Weights of a small encoder-decoder audio transcriber.
Model: log mel input, encoder arch convnext, encoder norm layernorm_no_bias, encoder activation gelu, encoder moe soft, encoder num experts 16, decoder layers 6, decoder norm rmsnorm, decoder activation geglu.
Training: 24900 steps, batches of 128.
Data: 26041 training examples, 122.4 epochs.
Rows from expert 9 of block 3 of the audio encoder, named by matrix and row number. Rows with one number belong to one neuron. Each number is 500 + 40 x the weight over its row's rms, rounded and kept within 0 to 999. All counts start at 0. Numbers have three digits each. After the name is the row's rms in percent of the matrix's.
# up: expert up (encoder.blocks.3.mlp.up, 16x48x192), inputs 0-95
# down: expert down (encoder.blocks.3.mlp.down, 16x192x48, transposed), outputs 0-95
up.0 094:535485510453516508457456398480487497461504467437535481516574457521467518487517461530505498482483498497559526493465399487441499478567471496506503497487490478506532538475511492535393518562422468490527519530554518463512471422493546445515504473428483463599565518460513453516513450389514506473
down.0 096:498508456513481445461496525511572546526467468492497525502508556540491555475456485490470557455581473484554503604500513427524544472501487471463492491475504543529459506499437427531486446504479522481504474536401428551480438460517472529511450490537524477510493563507508576493451517609513502474
up.1 105:531462491509518538544524489536511593560500496446465495466514417572440471488496497519482549503492541515510475558526516474563479468506504506491418469512521534487488494476509514524590534583544499447524478482418538548467473636555521506511474539562519515514534457505506489501535476506424476536
down.1 096:499585463463460415475483545479496525542507559478472416494480558524565562570512576580458470588456468491554496471462484496558495492507487563448489492495590509459468489468533495531572465469461449496455468561602451484588548571449544516458541577529506493502499488454548518550510481438465536545
up.2 098:455521476476507427549444540529477491370540455514403517438512474488476560590470444561435518538524513524509474564474457493439537431505522545482515467540448518580547538500501464513491453486503455530499495506499479541518521498497597512483473493545557473552493547469520528555481475452476526475
down.2 100:481529484479575480450587512571513455522506652568497509558428531508438453497484491446543495505499491472515508518536567612427556525454560516497487568489502516549544526496509491479522502488479575576473444513505472495408504495538471566463571446545513529445456535544520480536541543473525504481
up.3 090:489501564472477495517548488498483514534467514501494546448479580471540428465498528509529430555498477426556432505471590533464447466453490515473446501490552523495422534591501570449506522420557520562487472430490545550496495452422467566477539486539477553500521580488528474514523471485504401457
down.3 087:525513479434433456507502500480390507469560518503454476485525500496495440496498503480526559516503506541459458542430518428570561469486481512480532539523530534542517451508437506514512464445469486506498517522546505539488581476483410458535497507466480543506438534430446501527505564486490467478
up.4 111:452516414496480496503472520474448470490500548567537536480514485465529498536478547602499487475577533502556439547404554469441484500495541506460458497551559452464464469619560519491530448497510479489514458500563501424462540466468461499444464446482479507477526503518451503497510508520472529489
down.4 107:587450552511478539455507455505524504517500466479510509529493473558493483529491516577546482510508501460510459525463552503520477548511499520514543470491462499569504549529472574490557431489475537491497503550484474491517460552542473522437553537552484545554464521401447511492470484509530443518
up.5 086:491481469497513556527510485458572486441508472459501446508589596498535488465469579538491472449478469530611467526429510479495488487532451421523505496551527486444535481572494444411479485510439483565449491491452490478484475520554495524525425510541457470554483562516466498518569569509468582514
down.5 085:521528464491456515439529475525519519501523465431499449494522539585496433457536472536504555456504538396626516491428531415489451473482468512535458440491527523486478508553472507469544433503490520486507508507478441514481493442515476493426544475525468532518460471507526465501550533446478462518
up.6 094:547513494449518530467479526515536541553482604496506470462561538527551558542522462428488522477539456443496453522479468496502520497484394492519502474588522518479403546492467510456464543530562544491504558505494523546397531470501455458518450479465523443525469459444485516556505514471488490539
down.6 100:485447505462452456513440440497456461524525544495531501512521476532509511492482415498508497489525457534467492508502452542503499514524527562434414564489569510502431506472492470441496554523419465451578511557472517533476537509550571548466473526432518439494517557495579499550521565528500503584
up.7 097:496521459543506523407428545475475465521477540453472526472538531466509532455541480556478542463551475425473509438451514466510513423518587471494489477527475458450523560426504460443543531539525453417523506565530461504505458590542487487448465503482484519504520542525567465481459474560532457506
down.7 102:497500484518520480481522492426466512512472504399461468555477438468422409479512509508519436448501481525470518509519435542487514500497511490417554544483549491506537521539520400439551568466455521572563475568501538477574501536467517420454502484489506539538551516510539457484482439424486512467
up.8 096:508466508490492520501418490546496479537522498502506504537510525491540559546465509420492493514491485491483496479421513567465481420494466518518548497532534485467477512515449478412516552548562454560549531519467532477520440471549449491527490485555426436530454534517492436523538485498492468442
down.8 093:583492504429451511497497491516476481547527513511515500521497516523540397450561415516526462479515537488526446559485521508529514446516468498506467516495474528499597426475479504419522455545520497511517498535481477426555472465601532527534458492396589509473530534497500512535482516429481593571
up.9 086:543454503573539429444551535468504475528527545528505522435552471553484531453442467489520516492558535549489560489525506517501502454527486479466494441592476549497518518482491545490452516479498519576521536489478484608455497489442536583535519470537497569535480454480518443592542582494517454466
down.9 090:493510497502432456475467455512493434463450548581459396563465554495515518502444471441517480464534519530456480475472518513547510536453521482473404532455494510431560523504480457497445469525553455499471528474479476579491520524529609493460563457507541523514503444512460488509491528467594533443
up.10 091:447585488484493519455516463482484508504486565475469488497514524543561517527545472458552452520522558503522471517505533542491576481456453533447479443492539537485543540556541501520496562548486507551452482486509505555556516447421502514502542523436496506548475509572529512406524499545434428506
down.10 087:534543499470431464426568529529528499520536497483411530430501507527464510519519515511519487503461493507498416533492479480460463492453530611439453507562476430449518498443594540451501500571480548517465532519440518464491536498479464463493515507410486559447491540480499531388493451555465541487
up.11 112:530512501497560576510495524491521471421500552486506428481452464462523502521430438417501531474509534523434494521482488449517501459478530491477504555469427468525483506528552440561516541491525549526518465447559502499438546555544515513462589502555546486520501565552524444507538485434498549605
down.11 101:505527495451471475474547530456510457416506516555557505450425491487549479495480506464543499396510564520587563484520508476519521522388459503464480512442518491522495495457485460547464518456467517496512481427553481438396499443457512396553464515530488485548540427548531609524469481505451479533
up.12 109:481564491482470473477480558498488510507486585559571489505465506518516471465472546448553571509552500573525555446563461484561522469516437497543516409554499496531493435492485478618446512535489490431542490547419433474453474498448511516548515585451569546489544591462497510510467469534550556441
down.12 105:555459481431509458430527462493546465475567528562489498493491540463539497544501490489555550435545530532493468518477424465511590493459474518426496588551470449491461524553456484480457455575490421498505552523475474486474484527490539547553572514462524474578509492523475538541546471559473485506
up.13 096:489470503469459511524553525598429495426414520521542537417455531551478566499444501401553558445515525556591503526481520505482506454590479545475564542509509509539497491471487521572487502451502522436529480461445498534480452544455534492498526469499482488445455601460503550583438537526480534547
down.13 094:509399477440474497409581513465522535450524481508546386430556450481479462440473482537546582520516466546490473463482465498533530554483510507547475508560511524500494460461500443523467494463547465515533506523532520493477411448486472488516517459473465468431564475515555574542475497530475485472
up.14 100:475464470442445521496558561501442526474563559484514443499485542487464486461554437512561459523484515455451545555411490533554502575553522421480506485504463477488515547509488513541540465551554471575560468501481494549528507568517535496466516549475503478556470517451539494495534554459447494633
down.14 100:503461521520484573578534482491492513480499530471445418522431582537550445442486533510474456464469481597442507523483469504533483486405554530489439534496568460498502439479497550492501462555524529497491523477496425493522512520466477407461516438458439458471501423497520506527487511556483484507
up.15 099:441548522484447512466442475493451510504438510492513457470515490601491412485541620487438446482518480445534544529440550469525567552528461483507598475496497446493492503524480454544491503461532548528558487536461461475567519503510528468518527469505467505461500513404423543433470490481453501567
down.15 103:482551458527419480491516503499504520517475474477533481441515423576497474511528539472459476439492467545524467502526504421438572485517516500502587491510467533448432535559571516532503514504536502454449453489542472505450456459493385492500502529474491527463554479502449535439461581488437513462
up.16 095:444485478483424522520494439490494520516478505509412503452593490447506526540459463520514520467576580525549497530523548516522492410556485528520463499538497403471460486480525480521485465508452517414476521476451495523542513508433537554518457551540504514498474492579485488527529523458424525490
down.16 099:531455499517508498427537496471458420487481458407451438442482547490530516503489554523572544444498495551568505516526511517522487545491418515534510505550541545417546437554466433516491503415525541516471536467466564506500541550480512494502481559467477459485518467497451495522523563514480503456
up.17 097:495470487470462426537499421513483487508493503498485572459472493454533437479410491432487551514474492483504494477554461492485539548496500525446583595504444483472480399477547469431498413527475519539447518522487524421486544514476522549563427411492498476404502533502506480445529536491521502493
down.17 101:469507479509481543505529501532538519502457517515518504501486497521518491465525515503507434413437521399527526475555601488470448435459548514459509440502528493526513554538467488471462461532488552488489492493505477503473429451506482481427437517547402432549481497518511547526563515481575467468
up.18 112:512528508466534527478506491573540498490481520542507528410456527484502472508492490397438547491529473514512445440473477538535486459398407481499481482467522588514471522479477573578498555516533503483501572500540466525498558463477533472502461480470481555458513475477467540502515525580489538523
down.18 112:406483454394560517519528463596488481595558464570520552448464472446537468519478487443499504483531431479474532551573492548442550453455527478482545531515517455484485478510480539476534491549453465483503560501468515533464458514476469507507466469509444488521443448530471533533503443510527506409
up.19 107:422514543491486464518469526478480502499553489450438473539498532523460486488549459469474514489520494429547509548503487505519542542489461575498525523420507491463483465483536501407431520494505421499542517544530447533491549461516570514587493491624506494443466496536454561509554507563461470430
down.19 111:471588487505539544503367427532484431549553495450513500514535529519502481502437459482549482554498505451512501441466564461508567520542503559441549527469527545413474495524507543545529507521450586473501587510526445559502555492533503494506493487590528497512519476549566525493570491483491492578
up.20 114:548440619455471491469507527501541479522504507470531525521489534535487460499489512557565512528505485521504473506521433461487572546516509473553548506492512475421452518434432529473450471537535470528505539517484451443505480474405589474481514436471569537488421483500497500501529462456497529457
down.20 118:469519464452510485511472548541578458478526522588510491578450540563482543526500523555502496531505504472561537433497487475547489518466518477547478549523514522464553482443464493507525547543526517493503506465519406525491579483479501528465440455554515629510521532466473483482510491549519439565
up.21 101:464448548531524504401522561462446513492439448503563451497505509460473547500567532548515470460508537478532520497504529573470529516478484488414409502511487503439513565473449589529532445588569481521456491516445510495484494526569512538476518456505491518477493493487487455505448561519416525546
down.21 100:535522516437463546564489454483484488489500533551475441515536504416554511526448459505433470547520445489556481533502552500547583536487408509568523465515500505440502447560501523484469513534516529519508496551509554503576453424439520430478520508502465552479457480514475542525517542446561478472
up.22 098:552501544488499468508501510554469472460504528435518471500493504416540588485541598495572526473532483517562420475488516573477517431533444516521459466484522496463485523537483438544576497555480520496429493556505610492464474493435452550559508472571555433463556477508500451522479574442460473410
down.22 097:561481522490501505443501452510509482464579532479454470499535520563552403536524546538447493474596477539547529495481514498534456474524461483471517470433463514536442461532516485494508472487391450511489522512454524504523520475477457493465502538452507465449367502517457525441468507461477491493
up.23 103:497445532495519504423501481534526502419470467561557438529545495432529505512565468440543575465471479560406434490520504532491517525563514507517499510508427554464500522467527504542572526540577533499522487473602523458477518461439502514484561547506563497537519526481508452521500532533530482598
down.23 106:481491512480513524515498429511512518465539580552452566501482487557505580521510440519461507432502537503512571470540483532500545507488525460543476525476485447430530448499513541434488506534511499541457491525500470507499487477493569452447499476520579494461492554407470514517509424490510522510
up.24 090:502498441498526538551510448534529461572523463611479567459538513455460469473542537472466492544527477560497410520470495548392548513506428526493523446492522512489458528504482533589519496486525544508492546503506511499539519521537562508497529437490554587530470427538526518505507529481469498515
down.24 100:490546523534532466571492495501455411521464470576528475534451537506491501503500490451492506498446476570494562536553483607442507468575524484531484507514541556552481482471505443444594553530479482497511538447517513487552509567460515492524570492432478488410559538523460408481517580499451518462
up.25 098:459431475535529521501420468512509506500438547510480522507515523538477484483571484519439502467526530490514515497529486520494515536476563537491446475445562463505481487459498495507486555530483475596435434527564538476469489547540455546511566491471547508473533548487487542478520485483470476400
down.25 095:479440430423562505450487552519499524504564520460545524476542468532470517450525481500481476460552475548464415450527533496518466442464476463501522489545567439560474502509511483492464482445520557457440483476559468418542440478518438492555534480508508506496415459520546506488506517473486536427
up.26 099:463481519507502519523531484566531435491578566546577501475557562575538484474488516455450498507407457515463449491475510499522461521535496381569480543489513532454495466492549518476459492512424470504540462436469564439515490490531478537527488421490476511495522511540474527517483472556438521478
down.26 102:481524489523478460529553486464529551501445506447439485479557523520493468504414526500535461482554518484569526484436451446490465515474479530460458490531518504514452509470426558468559419488463502493496545457528524446510527517555515498525506501529528486484502505505455488573473525467496452520
up.27 092:524545491571475478516540486459479526497532493524496524516562503507516507503532436386516446491559467564502447566465484419454493515479459504446495490527539490460479453439510429497518460457530457541556532519552483503504501476468487531544431519473561497426457504502505508546514514490452495541
down.27 094:459480490430461508504498460528528503417637475521471551557523485483452469479480471485487517456524520426572550426420508563537435472568519516476493508514458523500574514459456522500506541435504484479555592434572544490508508523594547534545515496475463556580506431520477525504446509529452473443
up.28 102:511527449568500496503424515484429527532550508532480550487631544535493476468439500537511416529543491504457500626536456477493459464423463519481506483508498499480476522485458469431500474466483515558516515523489488473574452425493497432578484469534433485567466470520526551515529543571499461497
down.28 094:462547513522501482529499491547509462545502531509499494500485583455482447481529473467534401500481525441514554526485497515499454541492461482580480490466495444461524501511458498490471452473504529496487547497384483458485542493593563513407510465467561468514544431523483455552502538552515438608
up.29 113:448460561469538519577475476467551489542496465459484442458471469566558530484382523504482537533401477520517488474502516518512533488530504501561504513515510435420477470486467508444481497481532514484506489530494440453533515467450500507491496436530524513547469486666507523427517549469418472568
down.29 106:570468502478446491535458550515489500566453517432444521424458483554519481514494543464487492503506528572451460562510470465467524520434527444450470489542500580471420421496500530480504492571513563517460451453563460540460525521414423469478527474536500474527496448503488549423496450446467517498
up.30 098:470546456505430487471544488537518517422529482521522452528524425473558518510508506485467469487518496517487502609544541502487523549546534478456516511480529502499522499454545613487580524530488531494500495444474527506532530499517424519461489468510487514443523491405487499453485485403469522520
down.30 105:473468520550505478458534511521536473591554477570480481522533472553500530481454577538499516548501490504524487455523494414533462516508448495480570510468528487492534503542594594550442524464573510480483507539562560471540465476496531513520541488536519516491567493474516503506580504497485536542
up.31 097:569461442446396494380507516511515535496518507545496455462443536440520502577499455450481454531480536487492537507504510515524460615509549510489525524519475478435456534406491480548518521531526470482512533439552505532458513479523450521468530441544518514519514420489500434545519571481506463473
down.31 093:464487487464491484487465518536454540530497503449516465475476535487477513479489489548467479467481431524489490504525428466526539438504490543512593506492478453532530552524470551611442607460556512452536508534527428526515459507501425441496477498461539513447474439555474497575566484527477522548
up.32 091:515492484512553453464455468478546468467476489537496521495505463496500533517458515481463546475552436510476470462540470585559482510540529527525487582524532512522508454544505571502538578513453519532436518484553542484529595456550501514444480477498512542497536494421469566548548548532586490488
down.32 100:502548470464524580528433557454599477494542527590499457507518542562488395450490550476535417503545463536541511466509472471501492468511487428542458632489446521503488513526532605532549524487517488517505525527536524545479500514538556496468448484463508448501492530496465479438459527499549493546
up.33 115:539582465469486491553511493532582485496434522533491494515502509505486538519520436453553623532481586471506484497479506535491426599491530540544449469452519531543457535537513523486566532521482524587489526533474490526507432428512491471454490482521471474379528509479498458485458504457489455540
down.33 103:463501523488467411442456472546507465460427505494439515447596509409543567492512582496418435507520491517447500487527505487540520443492462499482528480531523455477455514502525466504497519496446505537507541443522486536441549495448470501574535504461523466490503473480502471435508503507440582519
up.34 095:569532483474427552477512552445541392504470495529455421468505540532484562525552524548563503519550510465508503483519503453540464484512493609508486550451529433454516497449551579525547537453510509543545538523494495490498543588522435468454506584437524512548481511494510508522491462493536455547
down.34 116:500518464540515511482449510480476514481488450541564545596481513506500438487538568536501451448502511452405502438470547543465557472506500566501495470527470511523456506509461472481510545513494501533549502472486471577520503526392523525530462453531510458473614530547520496529534391469468502528
up.35 103:446497516505583540497481479409479542440530503492442463478560558527527518544517461526531484512479482519506492519534478536475451450428487514476420544492526492410529460547455473536491533525474500506535529508402531471474528487528428538441493492420535450391569511464507556521437446492505516587
down.35 099:495493483482583445507523493519455515536480511512466518504547548471611486483458492470491536499491503533491488523574519488562479448414489507553535489525504500474475482521540485491534543468555573546478462397506555491481510489575445508544521478579493497551440453518531550539573595519539456501
up.36 093:515513529536434516427474505501438548517464440536579478510431502461483556445485426516397529489528547425432546571484480501498474574485523504462542529513508491467491559514586492479512502544496481559546466495470469506457504504491499509534445462512563457499508522429496465406529396489440431545
down.36 091:382500500473467465521536533499531554460476553540516522518558473437552536493453512455493492498492489489547487477486513494505499456543456472518558548516495518389480481467508524520528524502578580463474378513586406465523520553528500464501413542470506569481523475413533546544518458527442518507
up.37 112:544482508489442508526570507576520508477488506486471446517474518497499469572572475490560520462562442558528471479499511530501554521492503490483405521454533458500410500508556536403487528568544531504539465499477501525466511551453461482473494536492515528490444469472511521469470494482498489479
down.37 098:488436543525539533468492488469482456417528550489465543459551560453519502496507432523465513482503532529471505510533466437572600501558475506500532520478500527541470560463560490436470550516402485497505485514535440521552490561559454454529528519481488499464523517463495490427473541528528557552
up.38 105:487489459480467481489534486554472453511438473500562407519483498501470497494455546513483557457538508488532513516517514628511492576539549529561469566487560446571524543484489430538517502566604439527496508521545522471503518551464459502442552484475520524495437467510522472499567570520469511504
down.38 100:513498487461525450524551505583521474522521531467496452453416486554497513471496506493514468433502415529417542469490459502479498497480484493503505562517491489577477515574549480475471516540495457514490462569600499453541461561550469532501493516515465506458541511462468626445410478451524476532
up.39 094:519540520524511463491584484475483532452515485485535470438508463509472520517489526527521552396511521436522504551467543480521447496479473506575439570492479502514499486482537469559481453487537554533554462507484492531515452465465537483581515491549432491469442437569429491569460571491459515554
down.39 099:543480518516498516472498452529539532516510594494502490449534538429530482488423474572594472487442444481519477428480510518526514516486401532521449479471442510504469526507468511555584502450479505510464534488441450573524506419526542493510490440461472489474473477488505510514472588507508515542
up.40 112:524478547458519551369487490533504523494536548523534480526481501506516535509490463571509544515551402527532519490470509497527537511462524509604520540567543487505444571478513487473505506455480488588522473491530481496520551621616495467432480615492504470526436483460519524530511546545525482514
down.40 108:483473437468539464515518580492495500487437550530433496555434537497532523477458484459507479494500445506491560572478447447511499427547500521431505469481471543531479435553463512532570452481518477546488576479544428474518501565537521460538531544547495527451564450490558531543496443450435458505
up.41 096:531482493517503435486535464480487444492514491505508528514579565499477449479478523506477453586477494499519591426492539534537523492558471512489538503429555433458584427503512534441414473459501514507524551564447464421459444526510483515491497467535471451523447491561480507518499528486457550505
down.41 097:542557518411509526508471456507448475515521497458466484496504574548539579491511510457496517480529512532554472524459538494530519454532536505510487418441445524510456524564456511468513461497527511535442442490507570536458478492428494558470517426485473488516469403509466531490460559480454546537
up.42 087:512470481495562607490464506499462510504538506530546504475403418593503553454565492516517493551488550555472559531480467475434498551552507462456446390491514499498468443471548501496520448468536499553556508439583491533451474478512474497527528557495528511505566530527524506519586501519461500452
down.42 083:504511464484432430467609469466507504488546495516508554439462507470488555442437452560504496500501510489490507536411449445554504479493536508457462535543527498503501523496490503508494504444487454498535480489466524523507497519478484509556549498453580456549475450477474502453520509516523517467
up.43 096:525541446443543438514507523461496505495439524480552487427439478498550372470448498464481496474450499475512496458451528529437479504491434510463498498514501546498476550547517429481484466500530551501514454486494565437551523468522441522520518520519537501554405502591553542564517523498493476493
down.43 090:570505486460512508546410518526455492435454468465510506500482501423462478463465520505482483457508494426463494541466453454571494426514524589520520543495479507540521532523525462456462466512499555426488458520466508477496516463500417454493510476471459442499419473444507516559550482532483510489
up.44 102:513521482496446513615515533511439487490465480526481452500526488445446470414510568492504475542529451528491564502516501485507456526479531523462481545475484544455543453447552443432464484465481525466515462529473457516482502441410388491496467465540551557453519434491463486495475426491521511450
down.44 111:411428499554516520414547519539464510544473534428453541441443474501497509539489553516478501470477540532506442504484553488522529540495540462453614503550540451440495573516502509516588464483495516536440513477565434510472451503457414472521490460478540524503445477460471516528513423494445478542
up.45 107:522485508484528529385597495423469466486582507514540468415563458492530482509436565476417567532502555472548458511487494450494464523491477557452493539505461521479486586462497486555483461507506450495479483465513501457482646478449460506503506562456519480499488550419435472434466510466485470562
down.45 111:507534596508491531544529555509543535536540486472544386495520409526562485516524493453550521514522510501491477515461484521454540457493527517450465412576432564519525520497488531438447509489416530515550489473563581515444468551514529532526548500521490485497475453478516515571566498580472466493
up.46 101:505513499559504496536500519502553560436485531550531476417473494514437500462429488507526543497532528488480508454455563490558525513506549538457530512449466496501473491486509443559521558539504544493564415495476436523441536417465541484512496367425502466483491466511454506462482492502520468482
down.46 105:420567471524505438567483566507509483465523494518431462545485427486509561539545493592539504448535460549472479465516473478540431459526513546581535431516528501423537464465437473493470472482516485499578494580572542490484537452451495509488424470415462530495525480437514408567541448547485524508
up.47 099:479509390495449425515518494554480523465531524512517527468507491556469481457448502637456512523486508473495543436509555552486526496492457524469541467480499441541537553529506485494532548506454467447587470387550529440548503503486520504571560532569479483490426517474492482480513514475483557481
down.47 095:553494521561443532522508491520526515458498438534522517450432571572505558489467496449470475496502432502470454467495509486479461460509557489533511565481472549514455562549517481452486527514445443453447462486491474556558428516581479462476547592498423448467469463506491457457463443536472525434